Weights of a small image classifier: activation relu.
Rows from block 4 of a small image classifier, named by matrix and row number. Rows with one number belong to one channel. Each number is 128 + 32 x the weight over its row's rms, rounded and kept within 0 to 255. All counts start at 0. Numbers have three digits each.
After each channel's rows are labels from the 100 images, of 14848, where the channel reaches its highest value: "strongest on" is what is common among them. Only what is clearly more common there than usual is listed. The data: crops of objects in photos (Visual Genome). In brackets: how many of the 100.
# convs0: first 3x3 conv (model.blocks.4.convs.0.weight, 128x128x3x3, standardized in use, each kernel summed), inputs 0-63
# convs1: second 3x3 conv (model.blocks.4.convs.1.weight, 128x128x3x3, standardized in use, transposed, each kernel summed), outputs 0-63

convs0.107:162163123120109151127088103170102137121113085175178184246144161084120132099092080042110176119101125157113165158110091111129164132119149125140179201161098117127165127107190121127164120131146086
convs1.107:134171150152128168119168095180162109152166158160135151135113086144115127170110191113163094146047106161147166122114202110139155155171074113149128174148123145181142147155103146134106144148159179
strongest on: object: man (25)

convs0.4:111120184115114174177103112146101154115111114153131139126127161124056111120145102059133167145095173134135150192127149071078112088110134137186147193144112094146156146154144210174147139167133079
convs1.4:171112080123142159104190108127164103159179096147193118122124133179128103172092120202133101099091162173176120142109124121126171116100146116166173200178130163157089103144091126141100127102160111
strongest on: object: man (33)

convs0.15:131133148120090131147122073139064080077135101144192160135128146065197111162103140107174178102085154181070135170133132102104069132130101124075136207056113137159141145122166174148089127171115098
convs1.15:142095110147153158087065140198088127070116076169133138145139182120122085165101184080101062140106150145112163093099139066139115120176112151174108138095124140139131157123069154048137143079139134
strongest on: object: man (27)

convs0.59:213178202106148171167072113187142140130147100137106142169122149136117152132118132068067136147114160132134156147099105115117158121091122129144090099147132073165186120126101095144103184161145149
convs1.59:150115119143124103142147134065163114138163118129132176102091185116182168131151080177121154146089159133086147133133196138104135138102125059114180152170089165161073092079167154119157143152132164
strongest on: object: man (28)

convs0.32:124123131148124201193177111115083154073166073200148118135113128163126140122156149068126104139094135102143149110122149108145213119161099081178198111144084132137144132119109107109103121184176126
convs1.32:062130111111148129115086144143079102134126074172105187108099107140148106101107097145094104122071111123101087151165106121068202136051100103098121136163098178110137119116145098104145084130108087
strongest on: object: sign (30)

convs0.1:174139187101094128137107123178146145114167091174154159146150130185073170143137147105090159149125104129096093104137183088095158112064128106185141112120136054094151155139131102099154101166168102
convs1.1:145128143153150121169154131107163158137202085194146156124135187113122142133119134147169166182140131104147119116122191162127130165120159152127170209118125182157097195151124132080156111169134128
strongest on: object: man (26)