python train.py --dataset="crops of objects in photos (Visual Genome)" --targets=["object"] --norm="none_scaled_ws" --kernel_size=3 --residual_init="scaled_by_depth"
Rows from block 3, named by matrix and row number. Rows with one number belong to one channel. Each number is 200 + 30 x the weight over its row's rms, rounded and kept within 0 to 999. All counts start at 0. After the name is the row's rms in percent of the matrix's.
# convs0: first 3x3 conv (model.blocks.3.convs.0.weight, 128x128x3x3, standardized in use), inputs 121-127, a 3x3 kernel for each
# convs1: second 3x3 conv (model.blocks.3.convs.1.weight, 128x128x3x3, standardized in use, transposed), outputs 121-127, a 3x3 kernel for each
convs0.73,100,232,221,222,217,212,199,199,205,188,185,177,166,167,179,166,208,255,134,201,197,236,168,148,182,218,174,217,179,185,184,223,232,188,168,229,134,204,212,208,160,182,170,200,197,182,230,218,221,199,214,221,255,220,256,190,194,211,230,220,249,217,217,227
convs1.73,105,254,269,217,238,238,236,201,256,179,219,230,188,179,265,175,216,163,201,216,196,205,154,160,110,204,180,186,165,239,184,208,228,212,153,182,163,179,222,157,264,249,251,191,195,172,211,202,213,199,214,189,200,229,221,198,187,175,264,275,272,165,183,164
convs0.74,101,228,244,208,221,184,178,207,208,207,177,234,193,162,228,205,117,209,180,123,150,141,177,170,189,196,149,215,253,238,265,243,258,231,163,227,191,164,189,203,176,220,211,194,207,209,166,210,151,222,217,206,213,206,209,192,239,210,195,228,193,190,210,213
convs1.74,101,175,155,190,181,170,211,214,204,221,227,210,217,176,182,180,179,176,199,216,202,205,203,214,198,207,172,190,217,215,237,207,190,216,219,145,206,213,211,215,176,203,193,208,159,197,209,204,195,247,223,216,219,219,191,210,221,185,228,231,219,188,174,193
convs0.75,102,210,199,204,232,199,204,171,143,150,237,243,222,186,170,149,228,220,199,194,173,178,227,185,211,230,157,224,190,230,192,192,221,212,172,213,204,184,170,206,168,192,148,182,200,199,209,192,197,192,161,175,198,203,143,193,179,206,195,204,182,185,247,206
convs1.75,104,214,234,162,185,241,173,188,170,155,197,158,175,168,205,188,195,176,190,184,172,197,169,132,165,189,161,150,192,200,194,212,151,213,169,214,197,223,219,206,181,203,177,200,221,207,231,245,311,217,198,231,186,176,169,222,220,221,205,214,195,209,225,190
convs0.76,099,211,202,230,184,171,149,202,218,187,186,225,191,207,234,237,237,213,256,198,175,192,221,228,183,186,186,182,171,160,160,223,285,230,219,250,220,159,195,159,216,200,221,172,192,171,222,268,227,212,167,211,188,179,183,183,169,201,177,172,177,200,207,189
convs1.76,094,183,189,206,221,186,194,255,181,215,227,202,212,197,222,151,223,165,196,157,157,159,198,185,172,192,181,184,209,227,242,221,214,204,164,159,169,188,151,203,199,180,207,221,185,226,194,186,205,241,244,255,166,169,201,219,194,192,193,184,194,228,202,238
convs0.77,100,206,222,222,204,215,209,192,187,193,154,166,174,131,168,131,185,195,175,182,192,205,184,192,194,162,188,195,226,182,230,206,220,212,270,226,211,196,187,169,166,180,173,183,190,180,205,205,227,216,196,186,224,204,178,240,222,200,223,232,176,187,208,217
convs1.77,101,232,220,201,217,204,191,229,196,162,230,224,208,198,227,212,211,219,217,201,198,189,182,191,202,201,238,216,204,215,219,199,215,193,176,168,174,288,255,229,280,242,193,236,208,207,198,204,194,219,234,230,211,207,235,181,218,236,169,203,215,172,210,219
convs0.78,099,195,153,191,196,158,212,204,167,216,166,167,237,205,207,161,225,178,235,194,221,220,170,188,216,202,201,219,201,212,234,182,160,156,194,157,198,202,182,200,320,156,70,228,178,178,210,173,195,171,183,229,200,214,228,229,178,232,191,174,187,233,222,190
convs1.78,103,246,155,192,214,271,187,173,195,175,207,235,296,198,207,233,196,162,174,202,206,187,225,174,190,209,182,190,162,211,239,160,217,209,203,201,198,186,212,226,178,147,226,249,210,220,236,227,187,173,194,205,163,193,209,246,211,180,224,188,202,225,225,235
convs0.79,099,248,191,225,185,176,204,185,188,197,221,208,256,206,163,195,222,241,214,202,247,216,220,254,215,196,217,188,240,267,249,210,220,204,192,239,208,171,169,218,171,164,167,222,208,192,232,244,208,227,165,175,244,163,173,219,246,250,247,228,240,199,169,182
convs1.79,102,186,199,151,173,161,147,173,147,160,163,165,175,136,147,173,200,167,183,200,223,195,214,215,202,183,184,189,201,203,197,173,127,196,178,210,181,218,222,232,213,211,183,236,209,209,160,140,153,167,151,168,191,164,150,184,174,195,180,180,191,196,182,206
convs0.80,101,182,204,202,214,248,203,180,195,154,202,216,231,219,229,200,198,185,226,183,124,147,156,163,225,202,224,213,247,190,172,228,264,222,153,206,175,214,205,255,234,206,158,119,103,142,192,201,232,212,177,194,232,192,195,161,160,187,199,224,219,186,201,169
convs1.80,100,186,180,187,249,206,243,207,188,186,222,207,194,251,259,243,194,161,198,160,188,167,157,184,178,225,203,203,205,242,145,162,196,229,149,196,178,192,208,202,231,219,254,240,217,246,218,204,217,176,183,194,202,207,186,149,239,171,199,193,211,188,188,194
convs0.81,101,191,120,197,209,199,202,241,219,200,233,234,195,192,175,181,240,219,224,147,154,150,223,220,220,194,188,192,230,176,224,154,155,139,196,210,219,261,199,231,177,190,156,191,201,184,206,196,236,213,213,261,219,202,250,202,163,216,193,228,265,152,162,174
convs1.81,103,186,198,202,199,169,226,194,170,178,222,187,190,223,233,211,235,220,205,219,214,234,246,236,267,137,166,154,227,180,217,195,192,197,235,229,243,191,189,169,207,216,214,246,251,240,189,169,165,274,201,201,187,164,193,247,216,232,181,215,196,268,192,224
convs0.82,099,228,200,196,207,226,241,218,242,234,150,84,182,184,184,242,138,248,164,227,181,213,187,224,179,184,135,170,171,148,176,203,168,184,159,226,160,177,166,201,215,236,224,164,289,163,221,218,204,190,181,186,202,156,209,203,223,198,187,182,184,238,267,236
convs1.82,106,217,201,221,214,215,187,239,271,205,170,231,210,246,189,216,234,225,208,150,186,176,207,205,200,189,171,160,191,162,185,187,139,198,219,180,221,198,235,222,183,202,211,206,179,183,185,177,174,193,185,224,160,226,192,175,188,162,216,203,222,103,169,144
convs0.83,101,189,212,194,235,210,217,211,214,241,222,180,195,213,202,190,196,215,225,199,207,205,222,188,186,178,168,159,264,198,236,230,189,226,163,179,153,206,188,192,193,164,176,184,181,137,257,295,240,246,211,225,244,197,210,199,228,189,233,243,250,209,207,182
convs1.83,109,234,236,242,174,205,163,189,203,210,186,219,180,235,229,248,212,203,200,191,196,196,201,197,199,152,147,174,162,173,164,248,225,254,203,178,200,196,232,211,218,176,234,238,231,221,194,198,190,193,228,182,188,252,181,161,225,149,237,239,256,160,181,187
convs0.84,100,187,206,197,210,238,238,225,217,199,159,170,209,236,215,200,235,142,182,169,184,160,193,176,189,260,257,269,146,171,150,191,201,190,176,145,183,166,206,199,170,159,206,115,146,159,209,237,238,228,172,253,205,247,190,253,235,248,209,204,208,171,189,193
convs1.84,102,165,190,178,188,177,184,258,240,258,204,227,217,169,153,169,223,247,246,201,222,212,169,171,158,153,166,161,214,205,201,199,187,201,164,231,161,198,204,193,220,207,211,236,205,252,189,187,200,210,166,209,219,181,176,183,210,189,185,216,208,134,197,163
convs0.85,101,229,226,207,167,136,172,213,188,203,212,188,253,168,156,190,182,180,176,232,226,225,172,180,173,167,159,139,266,210,260,181,190,171,239,234,226,212,203,198,180,172,162,201,201,198,287,243,248,226,169,220,162,90,153,225,213,236,177,208,204,178,144,202
convs1.85,103,169,223,163,221,184,192,154,162,182,252,251,224,153,183,151,208,196,182,222,217,221,218,201,215,183,179,170,212,234,218,172,181,177,202,196,201,247,204,241,223,209,229,274,240,279,182,209,188,179,178,197,158,165,187,142,167,126,173,184,183,165,197,147
convs0.86,102,210,205,224,214,263,303,247,196,219,165,208,171,214,206,169,204,117,136,172,152,213,232,167,198,212,203,212,194,235,198,173,211,185,196,226,267,188,244,173,143,181,226,134,122,174,224,210,240,228,221,211,183,198,186,173,210,188,162,178,215,197,198,233
convs1.86,102,208,228,249,227,236,238,237,195,192,211,167,217,233,190,183,206,198,130,162,177,210,211,204,286,168,182,197,241,210,174,202,224,136,220,190,190,193,218,205,176,155,153,187,229,187,182,200,220,156,185,149,265,198,196,161,208,167,209,208,213,207,227,205
convs0.87,101,229,224,251,227,203,232,202,203,198,207,217,198,192,204,197,199,204,211,153,162,230,193,237,267,198,246,236,167,201,172,187,195,232,205,243,210,181,191,115,187,182,169,165,227,191,200,246,199,194,187,210,146,191,197,165,229,208,202,218,176,227,253,234
convs1.87,101,213,165,194,238,228,204,186,263,210,198,159,204,222,172,169,182,181,135,197,224,179,246,195,208,213,188,210,167,227,214,201,211,205,168,180,113,232,243,239,191,146,207,185,161,146,205,202,184,178,219,196,190,193,204,195,248,203,195,252,193,161,204,161
convs0.88,100,194,160,196,169,184,172,210,203,189,182,159,164,206,190,182,206,209,148,147,123,163,189,178,190,176,175,183,239,190,203,193,229,196,205,281,233,222,211,205,223,211,215,204,177,203,232,267,224,227,208,242,184,197,243,156,157,151,174,122,197,165,183,167
convs1.88,095,245,221,224,193,168,219,200,166,187,263,266,238,228,225,208,219,211,240,215,220,223,244,244,244,201,211,207,203,148,229,151,179,183,214,171,235,223,143,222,225,185,224,252,208,239,184,125,185,224,167,208,223,174,199,248,190,236,250,192,248,222,201,222
convs0.89,101,184,188,223,183,199,232,203,211,240,196,206,235,166,227,205,174,201,149,154,181,221,109,184,217,195,246,273,193,200,181,202,210,207,187,210,221,148,195,197,175,209,188,194,197,169,168,245,237,237,224,227,159,194,215,240,257,227,180,195,221,183,204,195
convs1.89,099,190,204,185,238,204,178,222,226,223,188,204,196,249,260,255,218,223,232,174,164,153,242,209,194,234,205,187,243,214,229,221,242,207,195,226,120,206,219,232,185,235,216,192,207,192,248,186,203,242,179,195,221,166,186,175,140,162,240,240,196,230,246,256
convs0.90,101,226,194,256,247,250,214,189,210,152,189,231,220,230,183,179,178,136,163,215,186,204,178,153,163,214,208,222,189,188,163,195,208,210,182,234,174,158,156,211,215,235,187,179,180,153,237,199,242,230,157,203,171,197,155,281,242,280,165,198,189,136,156,134
convs1.90,105,210,172,173,214,166,204,210,204,205,137,137,126,181,236,162,259,248,232,178,163,186,214,189,211,209,188,203,159,171,174,177,222,198,217,211,238,206,233,194,211,187,174,222,179,182,210,194,178,237,248,261,223,206,162,155,193,171,198,222,183,253,206,220
convs0.91,097,208,208,194,227,187,211,204,214,216,241,142,228,207,165,205,196,212,146,148,173,169,206,210,178,152,147,148,213,145,211,193,196,208,204,238,213,188,215,200,187,169,180,190,225,186,152,174,161,187,186,169,192,213,215,161,196,189,223,220,201,148,148,163
convs1.91,095,191,213,217,217,223,241,198,197,177,203,228,210,222,218,230,228,184,230,189,211,195,193,177,210,183,174,183,216,232,234,206,216,204,240,215,219,184,248,195,230,214,206,202,221,213,199,128,180,198,211,184,189,194,188,187,165,172,242,244,282,235,224,221
convs0.92,099,200,176,174,219,218,190,192,201,205,196,214,213,156,152,163,118,182,125,152,159,155,144,151,136,119,110,91,213,200,240,216,186,206,211,239,196,233,251,255,200,217,220,221,208,211,223,193,196,213,197,185,215,179,223,230,259,244,216,209,229,197,183,177
convs1.92,097,193,167,184,240,221,229,153,177,140,202,220,199,210,206,219,238,246,248,209,196,211,198,219,217,218,193,184,146,184,144,229,223,206,217,151,217,216,249,203,225,217,206,202,218,192,199,210,205,254,255,208,213,200,181,211,214,225,184,210,231,241,266,203
convs0.93,100,173,153,167,200,233,149,202,226,192,178,137,184,211,145,215,191,246,176,218,194,214,222,176,197,159,139,197,173,199,205,256,222,199,220,253,170,239,232,193,204,205,136,233,185,186,256,204,156,235,226,216,198,198,200,192,211,159,218,236,153,210,240,175
convs1.93,095,184,252,199,222,232,169,202,199,194,180,232,211,218,171,189,178,151,192,195,195,187,184,211,221,172,206,197,197,268,216,210,217,227,158,193,191,224,195,149,205,132,157,177,165,168,230,198,186,138,219,192,193,226,206,224,238,225,173,235,210,223,249,249
convs0.94,100,231,192,222,211,227,214,222,222,211,172,215,175,142,176,214,136,192,245,267,220,169,250,180,108,225,172,173,229,218,209,188,182,211,168,159,240,159,213,202,181,187,210,189,139,139,248,190,152,267,204,144,220,221,196,181,197,185,219,240,200,200,172,174
convs1.94,100,204,148,240,247,230,234,264,194,216,246,151,240,225,176,221,152,127,147,181,223,263,154,176,267,175,180,225,219,164,193,199,198,164,139,232,192,159,213,222,202,185,191,185,159,177,185,174,197,180,181,150,227,196,156,127,169,185,201,252,201,212,191,181
convs0.95,100,190,205,190,214,173,210,199,206,181,207,193,238,157,197,234,203,184,243,188,218,199,219,186,188,188,140,143,189,136,176,189,228,221,182,188,148,218,159,228,198,131,200,216,150,144,150,261,205,190,173,187,212,242,138,217,192,161,272,211,188,228,241,167
convs1.95,101,182,229,223,234,245,253,208,181,174,220,136,172,260,210,177,234,149,185,137,194,176,201,177,191,204,210,182,207,190,163,248,217,182,197,210,184,186,190,178,170,185,194,233,206,203,154,215,201,127,138,210,177,156,210,167,196,224,159,141,185,166,196,191
convs0.96,098,234,191,175,204,181,210,190,214,222,175,200,179,172,186,223,157,136,238,231,219,196,259,198,180,241,198,177,189,204,162,189,198,221,192,198,188,221,216,173,244,178,195,233,185,203,182,208,190,174,198,208,212,206,225,252,246,166,197,194,225,184,176,250
convs1.96,104,172,211,187,221,164,168,171,232,198,203,193,219,240,196,218,196,228,161,189,215,237,168,206,220,130,202,209,203,193,158,188,195,261,200,188,213,151,252,209,169,189,244,179,252,227,164,205,216,214,203,223,197,212,184,212,164,208,193,223,239,203,201,202
convs0.97,100,224,251,224,202,205,217,213,220,242,251,232,253,234,174,227,227,238,174,184,186,199,256,227,200,229,240,212,232,202,203,217,173,183,234,199,159,195,207,221,191,217,214,129,149,178,214,173,210,211,212,191,176,178,200,183,204,217,147,158,164,118,155,150
convs1.97,095,204,176,201,184,191,194,193,215,144,175,141,177,203,199,242,186,240,256,192,195,154,209,208,228,165,173,168,135,186,179,207,149,250,191,220,191,223,220,189,193,207,198,193,203,215,203,202,201,189,226,208,199,217,196,136,152,204,171,223,196,205,222,250