Rows from block 3, named by matrix and row number. Rows with one number belong to one channel. Each number is 500 + 25 x the weight over the matrix's rms, rounded and kept within 0 to 999. All counts start at 0. Numbers have three digits each.
# convs0: first 3x3 conv (model.blocks.3.convs.0.weight, 128x128x3x3, standardized in use), inputs 0-10, a 3x3 kernel for each
# convs1: second 3x3 conv (model.blocks.3.convs.1.weight, 128x128x3x3, standardized in use, transposed), outputs 0-10, a 3x3 kernel for each
convs0.85:497467511516505524508462501522535511475476474455489462528481514471450472526478520495523491496501511495489512509516515504500494507446467540524528518466476524487524530533519518499520495481481564507523539493496524458493493489492503492489489493503495509502459437495474475508525499526470453478462477475
convs0.86:499484462483500519526502519494502498458493544484544498482505487534491490521561521535526513518534502484512513443474504470486528512518500549562567493510508521518593514527481528498528496559572529536519528515506456488467472504503446488510455481528504500462485514509511537517509491544481518489484489477
convs0.87:532540553493532527480479505450443440476457501508506497510528511487531510492469490463505450488531498449477516518528513538524473535494447518521517443501511460480494489507550521522561490521543519472524533462478509501454479500471494498477502523508521512492515511489474514512478482489463502510491496509
convs0.88:494486498499483535533516540529504477521502508532512509536526527535476547499528525542504480518494490545482486474531523463512511464484546494503491471505495457477499500494498489489489489471498533498548490499505477516534492475478480493497469484469530516501497526496492531472507501507508501502492504501
convs0.89:544567569559546558472504521502540500524493504459476490496535496538558516502470485507527530478499504493492526518528517495498484487502484461478499513477495508498519508550503509500500509484473494541511453522505489522536536515509476454479504511491491524477467512489448479464456489467512505517472509492
convs0.90:546527496482514494461490488469444479473490477507527521506463475525457528517450545460481521516464462541509494554476462445503535466529526515493528486471534492483532503461474517475539488507508540532524483440515485541516506494510491524487488493460481487499551511507530506476528526481496499508502410527
convs0.91:504522510491491533504471520533563555551545566557510546487492487512506501528484540459500486474514498496483501527499487509510491503501486514507505509536513511520524559551563505523523507505488470489490502493498475488478522500512494484484468483444486478495484495482467469476489501474511504508514511528
convs0.92:517527513495515497512488492532507510517517498547534549518498504515533504498472495488479471454500513482507545497504490502493455532506453522491528486505486494492495570574589504495482512530486523519512535530509524500498516515520489496488466465465519503508480445494462465487478443477484475477494470495
convs0.93:492482495502557515508504481486514447520542470509500500458451479483451452476455468527500428486511431495465506417515549470540552519518449469497498480521496470524483520483510530518499489521476511492531502494510494510502522529478513508465518509470541469448524462441503483473478492476501487479501480463
convs0.94:525513439527477477512540495534498496519509485460474501532493499503492478473520528510523494511556545472484513444445513459434490502497488529508512500517492512495508519492489512517515512494551515461484516482488515462514440480509481502482509472450487543529463526576508489522547480460485498493466509503
convs0.95:531561521515547555483499521525512523504507534499527550508540469505513511468505557470526549458434495525488493468461482538515491481508514523507482522540506487496475530504523548529534508480499472513518468504508469500506479457485520471487526514500500528538480446495528499502541507442497528489448474503
convs0.96:486486480468502500482518534498513491517527508474488478485440505492566483497486506532544533536536465510474446508434474456453531499528569505454480494510511533489466524510481523483482501487483502498491456472532486506488532498454509461502472475515489509535514537513523484465492478514453523506475512493
convs0.97:556526528515510536525501520489510528510483495512476495565477473467500478465471485480500527466529514496529514494525494506492525511441486524428462494476452503491540514487506466446442528500483508462473530512527496513522491497498462478482452412427509513488457497490497502513530504461534511428493493498
convs0.98:505492463526548537524536519488496497505500473550562593574549519542509529497508507523530546518509510498471515541531525529518501502505484498483476523509489510500455524489495521490503483440480496495517465473493439469466485460494461454472503497512518514541497498544506480513490485429524518496486486455
convs0.99:479445441544518491506486490508518514494516487529507503509454508495537498500550530477468494484519498455493506488467443489472512501516541501470466539549531508542483515522525479505488524505494525472523529534529530518509524513506472458469509479503498511523511547537494515512451451479507489501511525486
convs0.100:529521512523525485476501459493490481454493477495523517519513457535500488512452514507518495495480557506498523533501480525521457509515467495524524536507475536451488518514533484488516493525545500517520532541517512537495470451491484461472440470506482511515491496506511532516512513489500479422545476431
convs0.101:528501524488500511491493512536525536534512502513491515523505513525487534517486500535541489519481464495444477522516533478493497488454492501504523521496533522500495530517509508555534505506511443509497495490506507501492530516516478510472506515512499518493549509506508486520463516483507457508509492525
convs0.102:520489502492486505513482519512504514515474488519499526489450482493470451561544508487473487555466440547522477454448479429508554472534580523520525511473486518530497497516507498484483513533529519496523481496502447482489479514492501496491495525524512468503557497487545525515497539497488501471499494441
convs0.103:502528532525521536541524510443478465519505521519519501506489521484511513483490492494507488505492459452483458450494469483494509467479442516484516492524533480462473479483468498489508515487503467488485515506504452438465505511518500504512514516530511509470507522508478498516495439504490482487508492489
convs0.104:516484498498532489500493468532516497516511509553548557501497482493474496494480493477494495466475529499498524479484465525468446522531519523486524530510536527466476509548537491520512493535473497487467516462488515470486496499474477463478501528519450477499455475529508519536479440464516429470525493523
convs0.105:455498519489471563480469507490490468516490477480497488494465502522491506475509489570484380616480431522461434393507569445522613422460522503447533489480484496488490466479489480479497506475514499482509445504486494490487488528487498507487505503508500491450543517481489487486507466522497487512498453499
convs0.106:497504514533520527492501441489427461501494486490473510518477515520516480481508464494501516495478538513501529497454429554496401524536476521489479508472453485497487507488524481508503488475489478485483495497480512516509508529514480458519504467488496472477477484465482516478507451499504479501499518500
convs0.107:501532496473527510522504478499539501544502477515504535514511478529499484510481492528558507548490480459412491508484452505533457523540495536492471508468498504522505506511545508488482493555524502476443475506489503500519434462497408531520438532504497539522522468472540489513491485453498446470467441469
convs0.108:515511490504493487503495482507465490508510499488475486466483475483470495473466460445522545479503511509502524564526429520503458495490506493519465485518491487511471483473468499495479504520537544518537499486509486490481534511521502490508520523511463481509472488501521492499555486548508510500458452442
convs0.109:524515515524537500500528514534472468508500546504532518507492511529531517492483547486494510520472506486498516494510490526541500513522469448519506515553529512488509529507475476492511507489504481511527495486471534467479512503519508452472525481489513529514505498496507510518483478502528503479519489485
convs0.110:521516493527517507511549492499506515538481533504507530483466521493493509505500514490496464478468485493527554466499517502443460538509454498498524512504498452439470502497475541553535503521504517544522466512484482519494476477448488475469512524502506532508492502501480497510488477491511478513496469493
convs0.111:547519529525516499489472465518534542526510501539495522536464536480468512479534509495470494513454488485466482511488494485455504478448482497426481497454505492507485500501484479458457467482474525527512517567534517523511502507484489477476459467461541526499482510522467486514505428509515455508490491490
convs0.112:478508501489502498497519533525516515514487492506526492485454521490484485480524495538498486513460473502472464447488508484458503484490469534497542509512513518557519514493517531477540514511505532515533547553518530512519500505501506503513514505498474466452521469457503502473507417502475435488449484443
convs0.113:543509468517543520542546524469483500530455470510498494493503511491474484519510491482486472497470492473474548474453506537441469573499453515496481513507504497484500460494460474510468499500484472449453487465474522529494526509453502496465490509513492488526451457510480491536514518499493459467487494469
convs0.114:502506483510482476499502500506524508482503441484511515531551522507486505500471522480490508433457494501517498518488483525471466461477446473521470486481492469482514488498497482520487490473462512470478517543534486510529480479481479479468507504481502500492518513518548523470497481468513518515480498507
convs0.115:524496525504518479484455449531460479534521509537507509536478502474542472494513482483474547504416478536463497518484476490492509456477530518510493509539463502506453542522510534474501517514529493510484514514473513494472469493494472444549495462510520528520480506509501498524474490501498535460487506419
convs0.116:439468465482492525469470508495466490450487469497504521492493483540501519529519504511477475519486431505473439461475512448491520455502517501515491515528516504490522503490492515539509544561522550538553487488479467450423509501493517513509505498508535501466505500480535522523475443464493493501516504536
convs1.85:530546517498464513508508505496448474468469473525527534475525461481503456485525470506500516480481465484506476487500500472495475480496466437440430497460517505500497492526490511484530511518516527507543479507474534508543482473483507516509541496514491490475481479472474470484519493507496479480489473468
convs1.86:497494518548482506497480473477487525526460495527489529473475469531518523472557495457504504488500526484496481536544502544519528506496488521512506477520490501508478484525479512526536456491490528521525517528584534519551542495507508473458540515534516512491507481470489508521482498499525496497543486494
convs1.87:493440481458506489492506479461475453496508438501483503520466526485488498512515472541526553517484517466506507435475503487500472527501468490496471495506538470541532495488556484488529522480509451454447490478501511506541522550563486476503499457503473471475502502495482444474542509480505490475493498493
convs1.88:524536520506508505498508519493472494500490521476481514456486480490456483465450471493464488490488517492509499462452479492506482513513494428460451460445469507487532465511496511488515542489531482527501454450448430506435498524497499534513481514478481512484469486483451468467487494492526498523520518525
convs1.89:556520505532520538540513544522498517509471522528548507504483494509521504489517508503522498471494475508501478544495514495467489501432443522497498473486495468467475482489499453487444488521518497498518476430485505463529540533530496542502535560498469455454519485536502513489516494473505477483500495501
convs1.90:487495524507515502542533547526514506503490525500532525506493488504509506521555540460532513510521535524535503519495502491481475482498510484487471487507488436531445541502528459454476485503489479484463497504496495529500491500492501523504504496509488510512525527530495519519534508516449520454497559494
convs1.91:515498494497487492525469519494466474498523483498520494506512510481434470484507487503501507546488502502522511498492516502507505522500503491514498492486510484447496460469459499518499501518508457459468468488486485494518485478490482505485502511485520523501456447487501522521475482489490469486450481463
convs1.92:517505519516488521455471473456480476519525526461505473475500474534535535480491479488481489505505456523492517487518497493521510534515532492470509524478521506493489502487477477451457479482468504499499509530498511520504457497442510534517513512483486491495480478503487509500492479497480481513494510503
convs1.93:520467498518505484510479512444487453476531506482526518487535553514500548464502546497512485482492496534515517442513480497531453501495467506527521522498501508498500476474495492489472489456457509474473470465447512451478461522487501514494467483478520537498538537537471500489508470490483515537490515528
convs1.94:510503512511490485520493507451544439524514492516485478488519551451517491486488442510498505492520496481536477532544511525516516491515488489523534492516516463488507531509513509514534478502489480469500494500522515500526499494526505514492486484505533488486550514458517543475488515501447534460497470479
convs1.95:550473460545523495541522514486494475498549502488524491550516500530512480492491492484484476469452451486455483580549498555527528518502534485499496490497462540468501545499506483462438503514524481537518500531521474502481497488532492475504426479513466480498512476516485496486526527519489528496478539497
convs1.96:543472482527493484450479499498530499509536507531504504490508486468531492529473509471529545509562549561561524499541481510512493492497476491491457520535459496482504517529515509516516490545548515504517511525484481498512530479506478475503510516556524494502532465474534469485521542508519536513573505503
convs1.97:474463512486498503493479501504499502492504518515506543525494458470460491468502470487517456476468461482475453502501463517503452501497469533516501493514492506487501501487461445438468498501505536487501507489473506468500482469480489502487498515505523482485556522538517503518473493482475491529506514538
convs1.98:491478508480491500520449480485486494489468452466487442552531527479483493467492488532482459512446472495440455467487487490483479475501476505522526484481516539504528483490471505515490461481465487523483526518531517501501506508486506501507471484483540549526519536513501540528466466482509502509481475477
convs1.99:534536544505498510533538552515497517520526496467500481486503503482551515545503511486496513559538516546504535497441447510463475457428471470517511501481526448491487494503476521511533511533517476523496513519537475478487481444474488491499489498486547495532507496498504490516492479487489470495512492489
convs1.100:539516492488495491497498490489524490498522483460482495549461497513499489466511474517540501528541468544498486520525503531529499565507518500509494457472473497540480506518479508508493484504458519468480498525467528485451490491536516517520473497498483474498495488438488457493552484521453500467473500469
convs1.101:498483499527499545510544527498497504466501455510533508491535500502476465519451549512445554467498508479487504518487528499480470488483479500511488526516540478491515423485422484525500543555561543527551510479523510495506514538502506476496496496476477490507480528513514510539499471497467466477488479489
convs1.102:499489544516509499499484504555540541491494487471493500500507523470503481477504520407494493486481527492464458557515448537525486494483476478474488464486477502497506511493523499473499499464497501477511521533515527517536531492497478458472475480486517533529534501542474529470487482505494530494517526522
convs1.103:516496488492497483481493484519522516533511519536511515533558471519547506489516448498515529514535485537528509529538527556536534544515526525515499481513466511528517489489495491502515503510511513520510536555563466457489514485496513521495494497467520521504486475502494482481510467480515487491552542526
convs1.104:499476449487518480477475484531474503521504516471483469500489498513528500497510526523546494524476496517490514467508503468474510483496477492477482464442458487455486468464445483506480516504505504491483481440458523503501560550548491474493488491467506474526510463486474467484521512497476467476479471475
convs1.105:478456471469477481511502518485466491496511500518528530460483440526548502474476471491485474503480529530522529502486479574510448533515463515529510506515505452450441457478461477517481489464472492529501471490485537470507487496492500480504486466478576493562552547562566541562485459447493533484483542476
convs1.106:477522551538525544521505453492482473531518521492452469486523498466532511490497505522510523487475479507489477502509512505513551489478517491488479474486494506529490510507464491484480476514467492482519521496492568538478506511473498468481514487495551525540501478516531453525488487480473522508506532498
convs1.107:545530520534498439537478472507501475556511530467468464536478513513522542506498498495511587452555538505499505503497536484541515525509510516487510530469521533498459518517504503494524469467517503494518522530486499520504525514511498519513519506494524495476502515446562512471476510539452533501477495493
convs1.108:499466524499513513487491456500520484480459495493503465497488516492533510512487504508509522528514520495502506536555520490513534490482534500485514506511477572549541498519505525542527492491470440504460483509497479471481504523479536509530510518511503548516481501498463505457483497500493492507486471488
convs1.109:520503467544511480485514483506512478511511500513481506502528535505530476484515486528513483507505505550511488491517461485536468505558507482503507476526502514503465514503490513500518533513524483489493499442443524508505467502492500459479478470467503518514537506502498500504471500543500519524466490487
convs1.110:541515472493510470500497495490491476502489525498515460473516476515520504485482490553542507488512482509517513487502486480494471510534511510471481535508495491497459522521516544543521487523500472470448507565533482496471477480505480507479480505486481481504499480503501515512481433494504495481513514503
convs1.111:482506478465489455489483497480500483483459465528495516449502464490491516510488482539487508509462509488508528492514519495505494532528493505509507535531537520494502453468484502492494486492476480457468492506475485466475485511518492538508525550514488501459518531522519510496458495462492481479462465432
convs1.112:487498507466495484495507510510527508464451464502485513506514512497496522515468511495476480513502520520451527462489449510536510521499482489474517480504525500542522510515515533515525547542543465513478510510537533519548475528510501510535481489476492500499507502518494492502515530515515496515521506509
convs1.113:523476499493486480516500479534517535458486498465517494519521501500476528522497501538520528515493525499483511456504525474464476523475449479456447498486480504485453492489507531524491463490468473497435523489483514525505519512526470482482457480467499465534487483495486486506446458481487479525479522497
convs1.114:482472462477482492511493508515512531512523513479490475511528494510539477490472472508483470552509501498497465517498504513525559454476505514482473489505477505523523507506481542519510502510491508505508510479483528504530486502476480499477481468490511525518524505502494514494482522515484515498460463460
convs1.115:497464544473488518529512497517546513508519497492490509459531510502533491485480493484501533523483502504489500545517490516511515513514537462534532501540535477443452529511500513467519461466462490508496502491503504506474496498520489482464528509505519478506497478473507480473464566503479549504487521498
convs1.116:503522507492477507474492478483532503515523515462489486464462451527507540509516506485492513501483504513498515531515512539522476497509471489488513486499501494505536470488487452490493511508524458475441497533508506514510502505477473503499465510499510503497488479498443457475516480505521526513478485476